{
  "dataset": "single notes of musical instruments (NSynth)",
  "time_shift_ms": 100,
  "spec_augment": true,
  "encoder_width": 160,
  "fusion_encoder_head_dim": 32,
  "fusion_encoder_layer_scale_init": 0.1,
  "fusion_encoder_positions": "learned",
  "init": "lecun_normal",
  "optimizer": "muon",
  "lr": 0.011,
  "warmup_steps": 140
}
Rows from block 3 of the audio encoder of a small audio-text matching model, named by matrix and row number. Rows with one number belong to one neuron. Each number is 500 + 50 x the weight over its row's rms, rounded and kept within 0 to 999. All counts start at 0. Numbers have three digits each.
After each neuron's rows are labels from the 100 clips, of 14976, where the neuron reaches its highest value: "top examples" is what is common among them. Only what is clearly more common there than usual is listed. The data: single notes of musical instruments (NSynth). In brackets: how many of the 100, against the usual share in percent.
# fc1: MLP up (encoder.blocks.3.mlp.fc1.weight, 640x160), inputs 0-159
# fc2: MLP down (encoder.blocks.3.mlp.fc2.weight, 160x640, transposed), outputs 0-159

fc1.594:464494522385473553511521474454522440528560583513503506493512489560463550589501500415477537472452514564592382470525479503512518459457527530585522531437516455567544488518564585483475531484575427626530464554477499451524506491409429507503497465523363498473444585420578533444449542527571493548499566520447434454467591557549455520527426480404520540460506499590515525524528553507497461495556455503432598504561537433477501472439409439563410542439404495560455530512494503468523501452576477
fc2.594:523463404616473456388430485544455586473442495500457460543493498468483492486440503528534411533505521500447603598460475484462537531550517552457476430543496594484431470433406421522582501417506542476485551499527444552566559567567535554472507477488576571449472438606432564539567537569508485495494464529498520544511492476502477447425611469568553501487434562471504462539456429453549539530428515468618423507456490466574409457552528481481529497513564490445533453526460494483458583565446528
top examples: pitch class C# (76 vs 8.3); octave 6 (58 vs 11.7); note: C#6 (56 vs 1.1)

fc1.353:482528485465473464540493559501482487466502519579525528521493441483447653544546523481510420639550453445509537544534459573435523476484509594603526511555564529487535522603482516551472514391409424515507528532474347541469470491535529538491499610507535411470487476488471438415490405438568557433505601491488537481445515507517459483487540539445372461490533550452467530557509470491388459589478451541493404539534502459559496527544523462533489485528424473431488465427499510556537487483530517
fc2.353:544563473581537551417494440482465522489497487501582591521506522535599415425450541424478566438397544482500353481443478440497547516548516456434458474459437538470441502406530513447496477623539573544552448495572610458510549517539466447467538448500431528521434556504573510523468531569464448532490383494523443432552435402506514489500572496482525576576458499511580513462498506523608513468530520533510544444462458459439446479470476512503434488423533552533529512549546491435573565504512463
top examples: pitch class C# (31 vs 8.3); octave 7 (29 vs 7.9)

fc1.65:476522517509559432508475482502432421445500496570540454485465557448426526498562464487450414587548521562516514453605602464442541527503604507512458538590567543550494491495486390469483496429497543569497473451399554508418531387537433651476505584427544483486476566524525513526546539403483446463455482448535556492498469410511596527550510492551483504504410479479507512489518432477483591514460579465551563511512555468495527547464488512425570501454577514471459475423491382454471479510525552
fc2.65:457480555554521618467527489568587518592499549473401520525473501491581433407444544495558559413491439413471500489434427534631581440563384446490507422467521420451483446539520596518484522533517429509494559528637494462502465484537541375564494452518453522496552478432477449458501514527552573513603543497492508515536529577521435494459469502507505521443485568580529521455511567491500465494490419480483447445459472520438483449530481571554431489495490498484413483588514561541539463520474503
top examples: pitch class C (25 vs 9.1)

fc1.129:444519439527505546514506572425495466456538461445565455489543474527551491415546450610500379532514380479579539465532453507447602613542493420534475500555523511390442554602477511506483438467476518464513557499419453559544508442457516502437543509496527529468520578397491554482434500509516490481505474582482492592531488518583484493508551507502427577583572524491379500518521472438539488561533447535483573499441534448513465536495541546491529373518507533388436437537488497496521452405539470
fc2.129:537533563545497470444476475579491499551486525522524501535465512481558520493420490459434511541472562507434409638489571518535353471534525504533534509354516494573623436366442527477466540470569436541593480424640537517439504458553483462464528454465503544545508485623519513479523527559455511521505505449486604432522494480478477510474515525526559431431494524513506524398482517533448497489411530387479503477566420455517464494504421501516468561508427533533554464508469557506529543535529456
top examples: pitch class C# (53 vs 8.3); octave 4 (46 vs 17.2); octave 3 (41 vs 17); note: C#4 (39 vs 1.5)

fc1.423:569475465575481510458413542400429469436555458530527460495387501520487522562557487485390531621499455537509418460510391538553517483505527530526476547543567558462566491406505481525500480466513390600491524530455549502429509542488509474492531510428543453532500465463541524490540544417581468443472575573475538551518562505470491517515569441417660420497510448502444586438469485459563461495507428447473530545531432596477562550578481540548556532487434473465505538426495477484517464529502574
fc2.423:496465517434471555432487433616486449528459531537501562546554427478517560557409603503555505452535443429458494510549533473511516517482532489403501415502436561463386488475508522582583521486541623517545451473481458461512477458478490548549534496521474513523532574483492480527485508523563457566542497497412430455544527414573485453527417534635474540492434615565438444525524439419460505493462566519574489504468536453528374410472559471538437505525548484511490447565458527462588563453513481
top examples: octave 6 (48 vs 11.7); pitch class C# (39 vs 8.3); pitch class: D (34 vs 8.4); note: D6 (25 vs 1.1)

fc1.489:490429519420480486451460422500551515536531505483336513562466563540453470580431479540464569483454543422523481490537514457528377461485461551429357526518480489553533489600335508504566471579505485602492483460463582566498541482572501480466531481519451454448609543542467481482518473523456525497454498521568480524571572403503484503569624502523483465491504492499470582533532536428525453489545499481476508418473486535507453505551520481466536461493567608459514476470538487603505497418503540
fc2.489:427526474570415497473533591413515434529488515509596424437515475459463548456558537537429492491510441567527522462478422578558566476583501511529548445549441540511540412486576518584430481479356583499559609478512492427438386501476451520525430537548595574476472443388506548570474486452562454502532463491510459473493472521548561513497525513417534477568515534528511553403421489489387500522481481564497501518536525486530457545520526545514503475484441405485490532527498556601500483459568476
top examples: octave 7 (56 vs 7.9)

fc1.529:529502462486577502475524436607490461517494576525523480524546547378530606399495517601585503412489480475579513470424576528485526574481561444488500524496455497569462519455495465491523510472527537470415421437489482557503499554448433488485434571538476563571579543489467487474467556499564494578466448539485521525445490469457407472521556416457485428522519467489511524498544589533520509419490495556412588476422439594492538539549538534480513392460540479515477318409518493499506488554504537
fc2.529:463463541497511400521474491488488458531494501526501414495455573508452294579476509542502568377510518461485470523585480590523497504496511452489512542455477501468470485541462511492437477485513485517597568491549476469548457491518506481467536467568553539470564470547477535505507447453550520530508557468446560533547551395482578590469325565513462483464508447469445455462458480528413455573564555414526509509630506419501565431529531543555543528560511460465588582533468522510435511435496467
top examples: octave 5 (50 vs 16.2); pitch class D (31 vs 8.4); pitch class D# (26 vs 8.3)

fc1.479:449453559552517488522463538531568580542526514495545636504503522439467423436471544463423520510461494573555533490503467499560465540474393456565515531545489487452481504529580514494517417470418579530480619526436562506531462436413550556554476526558472464489504443536536539500471522534445529452516574460416481395495475501542493601462499502433503534617482437542474477551440503482517460417481461523427435496542538449506390445423601502570479488563484456406514443616484551569420522497511480
fc2.479:516552363446461479500558460458523442416448514462528445543528485541517527495558498497538406498489541490502410551471525431442517508530540633492497478496520537559489486470502483504557530479467487474504391482531435527427503480473438510531582508441590506449463565541516519461534483441488446549507425530552578538535560557495470463530526512584509523383461490447573545515557496557474520607528517560474550446476388600513573575442444492369455486399526561608500479374472514484538546495507458
top examples: octave 6 (43 vs 11.7); pitch class F# (37 vs 7.7); octave 4 (37 vs 17.2); note: F#6 (33 vs 0.9)

fc1.629:548480460493514647480444487494480512504332499560479417545468588486525538511494513444490480490552522421505479542555473435483452459525538505492498483562489567528453539497416510588433559539436561461531498468522540534545456540420485521447524590477438459486551481456543478471488492531425472551525558514500442423591458455586537484534518533462445547475490423473484519492548434541532508445545583528366514471572536437534621573541459520448551544445546427523562423430428575482419531490579492
fc2.629:428489464508481361515530432516520564619598527420496459460510507531543548456567478543480474456454420533505523473463513539564584552513462521493552438433476444643452443462521460483515439528557396554521473458500509478536548484518514526536522428420607518494528586440494595505477522465558563434476421473444577607429560496427538536447528471563545506543515554472525510548453549454458520524480421444495450520430501581530397447416557508554452505546446526453456554552500498482520493515453524
top examples: octave 5 (55 vs 16.2); pitch class D# (34 vs 8.3); note: D#5 (34 vs 1.5)

fc1.88:481579411473525500504438587566461527512473559497478540532524485502530558464435523481524547488481544561490475515475510453461487506452505476492438538418581512642550568530507394530473496539574529499473511455534434432497544452440604545440526467551397507530436554535437485522600492452521488437438463444478558558463504475494437481451523502549445497402497576368508487485572521531383575483523583514623552537461500513455533513465434523477460620571456481537381516473503465465568518509481446
fc2.88:586462523489615502508524492433520480471500508477504559500404442537489510542480532518565504570595418423430504493483497605380551523554486555463509510585428554397449492547522490557450454562415453512437490462486544545472505562594415425521444440489463454433454454470575564502432517526468545501477468435513433493564522505515527486570431465516438468570450452570527483506503543595601474494491403493463552522590577525508455426539554476566553402474540478558550526484527495510448417510494526
top examples: octave 6 (39 vs 11.7); pitch class B (26 vs 8.6)

fc1.467:514559515584532510509538526446452527506504468532558565569588486454554556550519538562388395498534528470537446509486442522531414444548517467554583479565455426495559479471457525434522498512395520517486443494575580444424499566546533555596612466539435559482438490549442585436497406472468499513617477538492455431499573472580548399536514450471512423479487531535400454488410459407560501478531583538494495568491474538529462583472503457516504472498515450498465423440492505481479454441477486
fc2.467:461458476513493496522642489456597504519469534510471428549470502532510506509513456461484613473435526533432536541577536508521539423509459471483428445563531544393534572579574410558478477546448568563487515464474427490486435396493550454425467570483493513545462598498500502477553542596533620427494436559462503509429533506454523466425528529493469490476481453559520468476554530505499517454491478490563494562469473489452549398384621508508489541476571568452559431493472465396545462580541477
top examples: octave 6 (36 vs 11.7); octave 7 (28 vs 7.9)

fc1.237:450435538470497623456553513509568455521514464494547532552454558561444511497420572469448570422418527450519564536558500551474505567424486473438479468505454479449500523468527394516458566480508506543556483568475414513550468467506503487435519456586498539476591586480518536499480477468379472557546401583477554480542442470521596513436604584475402550427600549590451502499556510495460520527551460446401491534494519574481552497449522485548511477463529417566481474462431456429504432507534461
fc2.237:489541514547535447459528521549452474510504537523483525491470475447527519457520378485505493469435569477483431518594429496546428563503506435592547533526591578609483537548440594532574476524471444516380504517508462564442557629449439518555468542431463525487479490528464556516514491495569535462500534487545497508424523535453406457522436409436539495600432471387477437502407478516514560510548484470420485452491474437547468502506503551490584506534499488385488577557516565537436571488436582
top examples: pitch class C (63 vs 9.1); octave 5 (48 vs 16.2); note: C5 (36 vs 1.4)

fc1.300:517518478386577572401501519490399467582475534451565432471492601462393465472543487579563566483544533442499542487472538527474438521439571535436560550547482568479564536489500495546455495469552569599483500488489439499445532537438500541382576537514490450470488481487521552456467471549427525477456440518511560540497552517474528534539529403535476529518455406554513525499426558486536458554515478371503483509561568579435569414483546511496561476409553536551524525377436463491415483465497525
fc2.300:547540572590508450521527397483531560474519515526505550379552506490576473366435529488498456392452523588491438444537468477532469520531466415536348492530461454519402463586500512537524454567466439518551541462476485545540517508449507574573474533506457549483488537441478502522490481450583473566528602440453545501506476432425531488445548549483406444488525545486532514503524506516437609471494449585471510471482405503513459584554516540451498429563492531496443425559479570588530522446477556
top examples: octave 7 (47 vs 7.9)

fc1.525:543527457459451511554499538525522449463457545489493460502568501432512498486556453498457555563516537495511453483561530503511432460494499521633494473630432509461540514463440561505485372489512559520572548520456505529498445524516371454459525456509556526559561500495501470533590511554460518486465478524451565351537606438440479409461482539492516494534481421431472550462565545512379390477432500484362621454520518517463511524551524468453549466486555518529541425465510584569516511565487547
fc2.525:441411521533467439439508519526505531519548490436521429459460492418545558550574608504492418501445578482568436564453519507435461495571533506416561452445467522454484479471431461567560634509498552475553532429590550444440500485562533469577475561483498470463573514500590600503451482471435540419502443413537488659474450556493498462535528620522414525487512566534433589559489487463513525538528432404555442497436459480499466507510544528476546470462431533492494502506504536485453457506508509
top examples: octave 5 (52 vs 16.2)

fc1.359:495479465608524459364420517564396546570485556564490503588409433486547560535547505471493475462531512486461521528466453473504454475491572592457497471570546479531563478474548461547520499507571448493468463486449518571527534563592513495495536518564467473487511491395493560564534542316545498424507577459485546496461424454415569504541522454564512512480451463602472479483448543532541491461473501342428458493588454522531482589524470530456451445465466443491476535538475473560533513539531473
fc2.359:540510563464455521531531524482502415496479530496450563454491572492586422492464593446539547490489436467489480542521463488540617485473467433457447547470516512446455529505561583490506606518423548508482474494483487436457406461488437507498606515513449455526434552548416428498619467535577509599505492539479433569539589506515499530459378538513459506432479505433535509451523482465513486478458387651582522517521470514418540432542513469493525512523487631549530551377518466466496479515467537
top examples: pitch class C (80 vs 9.1); octave 4 (80 vs 17.2); note: C4 (73 vs 1.4)

fc1.335:558520470551450557488462545447554532503525549404469468522476606579556495484480568441529608509493447487468502439478613579535463452490529465479491469502521392423520536571568419489534450564522476570578484496424445459481466448559552509478519438525462485554449553507473421454463470538349486492594419526483534575433512537458487442454502486528537502545579566443424492558475423454449459528550554496500535488475494462482525521437546526363489553505516504572495521554522563387464452549554437
fc2.335:568525530440552467524506489531542454460505447509499547518574424434480509463527424481500443545546515487543502513500478375469426453555490547520583449521499644514472478536439570531455432363460473451477483499662567551514617535463420562419514566479536502508460393559494484504477506588441549520348505494529438476471479472571623461561513483552446430524493517501553523483560557505513510486526481483391555551444559474548483451499482423555549491496537493473491497483447474518512529475474513
top examples: octave 5 (49 vs 16.2); pitch class A# (42 vs 8.7); note: A#5 (34 vs 1.3)

fc1.137:578564509472497480458548576463436501447429544438447480465535437504584464479484516499493492466552387464520546431507493488512434590450479493448554555462563517470418482422611404516465581573482580567502401467466394518461557517500564525450577501583548529469492520401481434487449565499484569487540379473503514489413509521495525550459609464562495533588467563493469530461461473566504481456513429503624520558446409462487444527544503570582533546518512559535467526513485480439483491523500470
fc2.137:438498443571522578543436428456555466477540559578561543506506467549525588532457480442495482502554587534472511558564580489547506474553538407575451469532506491577559518537416600538474476475554493467473521447517537491571481478433449445484431452460432462605533465604590523478493487492501515493506557429514482511536536472441458386458419538502410489513431529534429402546533508488459521558514497490358554509516563531440536452489368515401493476520463480440552459501552501458458527470481591
top examples: octave 6 (44 vs 11.7); pitch class E (40 vs 8.2); octave 7 (38 vs 7.9); note: E6 (36 vs 0.9)

fc1.158:441521484460567557463575540496533480394485524521463516497545545489460552523467498472496501554496527551573497447467453517520405447457518457572495474524474481466530524574480557425527505583425496610568424526598477395543383540489569472478468492454486471483414498478512540452451546419392593523500501457488488503422491442619491506494535435565433477554427541500495502466481523529440515571475507521537535499565493474595443648496503569504448548563511599562476459435493483381472490545535426
fc2.158:491518545603508527532489563439544502617490475409531423469479525502517481573475530382486386432567530429482497555435562515468599448519423515414461446510494501524447483527485523597465435476635567518392543453496503571528534416547485515546522509483523463480532503490571499486529475527406475488582432409492521538540506582473564459555506455485521498589531536491453526466567491526529509452486583507498575490483575513451481417450527432447479410408489507488599468515510447587500421511478475
top examples: octave 7 (60 vs 7.9); pitch class C (48 vs 9.1); octave 6 (28 vs 11.7)