Rows from block 3 of the fusion encoder, named by matrix and row number. Rows with one number belong to one attention dimension. Each number is 500 + 25 x the weight over its row's rms, rounded and kept within 0 to 999. All counts start at 0. Numbers have three digits each. After the name is the row's rms in percent of the matrix's.
# v: attention value (fusion_encoder.blocks.3.attn.v.weight, 256x256), inputs 52-103
# proj: attention output (fusion_encoder.blocks.3.attn.proj.weight, 256x256, transposed), outputs 52-103
v.9 098:486524512494534486506490540505480525542569535488504540483486482492499523474485518502513493503458497475494494514495486521484488430540468484536475513524503521
proj.9 094:503434514513500531501564503493497499460508512491519485496503526500533551513533501484486502509510496503486484496500538471511495499472502521497534533499500507
v.10 084:489472508533489534533484478516496522514539476467487484468508496528508474515469514525526504518509469500487546478495490476476541565492512491477492520456492512
proj.10 078:486498478467507487503519490508490540505489490520482509506493481495485511508510499532472501519510456500537478500573471494497493449521503491502498532500540514
v.11 158:511518496499470464492508500458520470491472514513518496513507510490519518505541497472472491492519520534513484535507530522558453426522510509507538471523486483
proj.11 142:514517499498534508497476495502538462483500525488507517487450490501508441476471504501528495497483499499459500509450495514501501569468501467501496491503495529
v.12 117:480496507513495511514474512532502513542549483484504512476483484511485446504479508548499508496506466472460514469491506461469547529475505461489497520459492520
proj.12 109:492500496473481490500546508499461548523484457507506469498535498498479575503523497503462505505520490504563483505563513490499496467493501526492501526501491483
v.13 109:502456496510521552493541440510475516519523470493477513492481504475534440492508480528502527537454503503508478498526499486473515580524504483478488443488492477
proj.13 102:504544514523500469504464530506500505516481510510487523507532479506469570492413507518491497479525501500505518495521499536498499437475498471507506538502483496
v.14 097:483533511508477453497462493481518435464497481515514513525512488536477488503535503503506484503537491521485485531512519479534476444474490532490511531508499478
proj.14 090:516503506476503479495493537501470507473501473501512521497453527498496501476450501471445499499496547502504503492462485506484506538480504494501487480501514517
v.15 082:496467486537502518521485438510505508436511496485495491527524513552509458484496514509491494495519502508527478471494519495495485549496509506511525491501468486
proj.15 090:502492504507510480496478499510501496511501517489473507506465483502493486495480505525516498502513468499490504502544440525496507475499497458500481498500558530
v.16 099:503459515530520545508500489520487516458497488482487485503504520523515452484449507515518509493511485497493527455519475474476556596481509509492501491499478500
proj.16 093:499525486492478479502469489508485522529497509512476512517521466501503531521535498511501500510507484495524500482535462512497504441531498487507485528501537504
v.17 140:490516507509499527485478463516497488509538453487482538505488477498498450514532478535486517529489479515512499515528516459460509556470505478477487530433511484
proj.17 147:501516482467517473501533542503468547545478465510515512499508514497475591476424496483460503505514557501525486495523506515497500446476500486499503506501481505
v.18 091:477501508490526491483527493494492482526501505482478546521494499486514526451534488495532504538459487486490457522532454494492489467502474517479477506538532482
proj.18 087:512487508492479513501476574493486494433512478501509528502504534498476550512444502466449498487485558503496510469426550504487503496495498518501503501500485471
v.19 115:491503502474487478467498513486500455502477485502517530537483507506506481516570489505478509500521497499485465532516500478547487467481489505486510501507517479
proj.19 111:524544495489490490498506542494496497537499466499514527481500496500471529486444502475511498458486559502515504491468519525496507532454499494502505464504466503
v.20 101:488502499485518475495489501485494502513497509512516508488482495518461562460532517503530494507481515456500484492466492530525496419520482495497489549511510515
proj.20 098:497500533518442517497521550498494501469519492491511501506485507500516503526523499487480501486509494505499507512512531471495498520483501533500503463498519477
v.21 118:507509520477524500484505564512481510544554485496505525497496478449512511494475490513502505493469483526491506527544481474452495488515472486500453486503499494
proj.21 138:500489492499522502503533487498476524479490496509517489501530533500515556493514496469483503509496538499501496485451528493504498480493499516502523541498464485
v.22 088:466502521530522501481502488456498493554540506479497525469481504500526470456563521521514506516463488501451480511507501500537487479536477473492526489490482505
proj.22 074:503519507476481491500556531510507495482489519502503493504485490499451557488409505509491497470521481503557484511485528532487496525406501506500509498502511533
v.23 087:509521519487506479512484559493507513512562521511520517477492471469517475490516516516482484453483496510474480517537499520499462430526469484554501430502487505
proj.23 092:506434498515531492500547458496490486483503526481516486494518524503514536496514501490494504524497498503490496509465513495498497520472499504498520555498476506
v.24 085:490521497473493501488518520472510496495446525523507488510499515473487489499494510464466506471516514482474507501490487536561501451530498516507523470561496528
proj.24 082:510504516530480507496466475497522463507511529496500490494494475502515430505582499518583494471491481501482517503443538502513504575466499508504507478503477478
v.25 069:493498498501522482511493525477504534513507532501502477459510494490501598461469525480549470497471501516493529503471477548513473448549503485506494511516501517
proj.25 069:494463502509497534500569430501531469454513523500500469506490519498533428504559501512506495513492450497489492510474526476507495549517501562498493489498490500
v.26 089:505520494491480538559467487534502528452508498502483507518520463506470443524472499512495484491535460487474519488540479480467525562448518504485460508474504515
proj.26 085:503414487466506482499542487484458530538502474505517473484501532496502496502531499515485503512479519501509489484460497497501504478522500526499505529504484482
v.27 150:520509500518485462466495521470528457473448505502520467495504523518490537504515483471518492473529526534526520514472503505521456476489492527516529502518491481
proj.27 130:497523487513507519496499445503522450505515498500485502515478489503517428489518504482501496517486517497489503503504464499511500559538502507495483479503541510
v.28 121:502492502518487488493481509501515486522488497483508493465486514521469521507498481508522499521525492468484534472461487470491540470465505504482514577481520514
proj.28 131:476536496473461506499494536497487527524493447523501493514499485495493495524535495477443502514496501502545496503554503466494496497532505530494484485502536463
v.29 135:501515505473515485497488556487520495492489528514539470465496495474509523523470520505495487439519506506497514505480507556537480432538511481535525470499501524
proj.29 116:498474479521501509502557411502543452539506542480509490500503485500525455498597503509545502500477459496486500521508527486516497584502499548500491481499467506
v.30 058:488464516521500493483517485476497467492503481475510494531506570508518470453521514497495507533527492516472486494529505434536533492507485516446516509521450456
proj.30 057:504591510476491485501435554515511518451486509513478539507467452501484534511469500496515495467512500496527502482461454534477503493479499457511495513499561520
v.31 127:491454517530499491459487477491516458494498476454505514515502521561498530460534493504545511536508500503509492504483480462498500499481472504478530559485503485
proj.31 140:497555492481478503500488556509505504500503444513477528514482485498463507509466500476462498484505519498534495487537474512487504485508500492496481465502565504
v.32 061:519509507508528486500451515541525492449469478492521499523493483536534520511522508481569472506523459514477514476499491498489480439473468475523492491489498507
proj.32 072:510429494504488520498551454483491510531507498501491470501550501496456458519523496469457504484486508502530500512496494492504505504515501528492520506499532454
v.33 083:514499466479527527550508472469463512454530514512455501466496519460494483568519480525488502520465511497524460489504498519455523549527546536513495520496526479
proj.33 094:488496504508482471499462514502502524538495498486509485484484503499526498470464504517507500498497508502473525507486497505504500501508500489499484464502464526
v.34 071:475479507477529513505488522488458465517504504498474500466487526483533560516457477502475523508482491512503543506494497499498557539524528481518536496526485508
proj.34 079:494502484493480462504511476497542487502488528493501501496502510497475473486560501514501498476514486499501489481525524520490497520468501467494493467497485505
v.35 093:501488478468538520517535506478449481532530518510465501471478515452492557537480485511443519517449522496526484500504507511488538541547520517514516520525495504
proj.35 104:493524518511467476499456505509522490504484514497508503495477491501517460483509507519571495474532471498452519484503494507501499509461500487504478473501480521
v.36 058:467495492496492502494524512489480468567508527502494488456482538487482545480465493507471514480474536492520531541452516517521540513541513493499561508529489516
proj.36 066:485547508496497482502473504520522503473478477512499527515475471502503504494525505511513496503517449495496490479557497503489500504472501475503463498503495514
v.37 070:503527487502520484505537491463493479512510514517486501502500510464486489521504514481475512533459526516515428500517496518481503449543479513493487461507467483
proj.37 068:488507518512515494499445505507487510517500544498508496482487486502515506501470503508550500485526503497474539502416468495507500528513499466511494548500517499
v.38 062:479503503503501528519506533475486493533526528513476501473498511473475537500458473529481521471475520502509484483509475491472533575508518500514488473494526484
proj.38 063:490507489495511485501492509509479516473493501489509491486474498498532480469544505515520502514498547498486507495500530519509498524484499528500475504498445539
v.39 055:525462487520493486467495516520512527488490465484535498517513495523525498475537507493484467481524473491477533487506485470543472444511521501481500517517491519
proj.39 054:515520500472488515499557498495514483491510497503497521518526494498470490529495493487528502501479492505527477508527521491492497484485498535492519513499501473
v.40 060:464536531500504501496444472496508496495478506484494499500496465514525521513477489489544506511498485507497556504485479508471512528467466471539497527482499490
proj.40 067:506409483507522500504526477487498504501508514503491483493513556495466463481542498499443501495495539498485487494500503516494500502521500485494521466495517492
v.41 047:522512477479486524494543514503501509508512520518496521509496516473501476587507502522526485509498550486514453499508529495490476487525522511495512528506521482
proj.41 047:501506497511502492496455557509488506525492467496518485488478478502535530490467501494524504529486493504523515502527478499501501486481498504505479468500460557
v.42 054:462513516498485511461537533460476487557517531514479528490479526480493491544494494516462533485460544530523502521505535491464535523519525495487532529522504482
proj.42 066:511540481476510466501495519517510480516489494495506494496473488500528561480517502514568496507510485491531487480531487511496498510472499477506476474502463553
v.43 067:487527468494529501522526468469489485523508520509487479489503516449479512511494487480466511519451527484526453507489499529487522461557495509486516487523481514
proj.43 072:486514538524509496504445513507511490508491514504505515496486478501490496490473511508540500482543486503446540494451478510507498516497498485507473542501512474
v.44 070:519519474483544490553502484474490501473521517508477500491502499463467488491495504500462500545456519490518424478494472516479514487541488519518467483506484498
proj.44 074:477480523525495496496445504492481516492503533493504487481488515500514473484485502509516504472530505502427549513428499502513503528510500487505499528499515487
v.45 053:486499499460484515484526505510477511526507499524493502520493501479529549592465482519498514496497500489504561499533541454489504507495523482483506562513504493
proj.45 059:508505503506488500503481505493533461526496528495515514478514533504510479502520500498538498497518496507462494488495496499500497480480503504498517449499484494
v.46 109:538503482508511500512488477514530532473498491494514506535522486510471464491557516493524465502520492487486427475512486508509455496488484520488472498478518505
proj.46 126:505485514500488534497496522497466521482511497496501493499508497503491494502441498471478501510486514502497528521465485487509506489532496534502507516502532490
v.47 068:517486463477533530555516456493469504500526524496465502466483486472477514526514497518483499527452523472539492518473513534482513534539525535522530577519512517
proj.47 078:491512527523472485498434533511507498491484481503505509505468509499503491478461502506498499488529454499438514490507483490501502488475501475499482443501509511
v.48 065:537484460463488515520517477526493537504517510500501523515504493467483463534524493520488475525498536431519494502472522494510485503511511496495522568520514527
proj.48 069:504496529522491506497449561492515487493495480503511522497480523503512512495460505481506502512510450511439509505531491488496501470489500511497498446500500488
v.49 071:511496516519467471481512500531540496503484486502541490527508493528493481494519523488555471467547502505484513509488508496531455430465470502483490481470496494
proj.49 084:497489493495504540500510483499476526495501483513492503511526475500497487534470495473462500529483486500539496503497483475497501482538500507501507539504542489
v.50 065:489523505497536527542464476491490511468510503484463503478504481505473502525525471509514500518506480502500508491511467507472512607462510526520485511468545479
proj.50 066:493450485499485489498513495496482514502498490493507481491491537497508457460493495509459501501483550501477509507482502516501504491524501508495503440501495513
v.51 058:525513477503549513547482466521507500438502503484489515523515485511497481521559521495523479535504462490498456517527494515484475469502488513522493498484505505
proj.51 059:504479522517483511498503516494479497520511482492505489499506497502489478502432494469454502471501515503478525506451468483516504487508504487495523504502536476
v.52 062:519507464486539519565490446492499526484515519495487490476513489463463476507544484501510485548472522462526459491479468529488495561528501532509503540508517503
proj.52 077:487485533521478508500436514501506535473502509496505510501482508501478483476444501500467504498509499508438531515474488503502505489516498500497488475502530497
v.53 062:490489530500469502457490562532502484512478485519513500507493516532522527481486485497525507450559467529484548477508509485510498527439495483499509450492517503
proj.53 064:509499458485496494502567445498502479504498478493491482503516484501508502519549493511490497520469514497570469503546526507496499498513502533498498494499477491
v.54 067:515518514536486492531482526518545496465484489501521504485491496526482470449504503503562483481512490503480452455498470522486470491460476489514460459463538491
proj.54 070:486457496502530529497520456499439530490509462500495446503522478498499495500507491495448506514480552504538507538478518502513504515532496557497495540497490484
v.55 049:492475480495522522515536460482484514523514508498478495454506540474488511538543490506504505520467522497526505525477503531505520565541545545487543528515509494
proj.55 056:493546514502466491497445520516528546479488488508504528510464462500497492485458500518493497505496473498502509486526480501488500478497502473503469470502501544
v.56 081:484505527506493500495460508531507488481483478512517495510508475525529542487483492490523503467524450522473550485531477480496487525453483478509476485480491494
proj.56 092:509466481496506505503555453483501499485519532495493492505527529497490463502548492504463502499485558501505487506484534505508497505510502516494522508497494484
v.57 065:502481516505496458465480526509513507473483464490517498533503494542518483466480513482509498503533467530474496456525473472514489465462479476471455483499483489
proj.57 075:502490485476513519501554471490486467521511537495499471494554517497475506526532492493523502486498520500531483514459512501497500516523503531497534513498513463
v.58 030:497443472507512545490495531508484518507511488474477503489510522526521555463489492479486499516497447499507526509499495505511523472536531497508538508531500539
proj.58 031:498549525483486485499523540512518430498484460510511497507499465496475475531510502515510496481517473499500476474521483501489497491434501499494487485501533479
v.59 048:447514515501496524473484514467491491529500497495495497478511519490525524465461480492484545503481487523493529514505471495495532544503519489502510465506476483
proj.59 049:507504485487503472505521489501526507472506542494501504503477511500483506471550502542498498492492547495520492485500514542494495525490501463502492520503483529
v.60 062:496532490495509476495508537477480454486507516507466507491469518476515520515449505506458514491468512530501471496506515505470531444536491491513473463496490490
proj.60 067:483502496504509473503497460499487482547486497503499474490496505498530515498528502520566500472525502497497508494486510514510496536478501476501500535500465496
v.61 051:524481496500461437469523525510512482507501487503509525513475511496515471488470535495500496523510531509493463476500519492523484408510470484477485487507451495
proj.61 053:482511503498520514497490500497491484520507521507500478491513511503508524535506497500531502487507450503511490510480483496493498524514500480501520521498513484
v.62 043:507490499495517509497525522527478494475500471546490512514509507488500519511566485489503494469532460531487462454546480497484466576478505520476469436486501484
proj.62 045:515523502496473505498533448493505506512516534472504499491511470504507486496459495521521501519467545501522519528444516508507506496525498547505508514498485494
v.63 041:509520493492503502522500459494488502484494523498475486470473490497505477557503497518529489508467529484527528505457515531459502498495521520529510562498554500
proj.63 040:493465504519492491501473499510504497539480445505499466505488506499494519469479504500493497512510472499510493505546482490494501490518498500498481433498486500
v.64 139:526496492500570540540502507516489496498543516502495514524504480525533528501475523496480483525472462507477482503499466471529445422533478473522490475484520500
proj.64 139:507501512489493487499475446485477524499507534486508516500512488498490455499518505502451501486499512504465495502463495505495500579491502456499514634502476537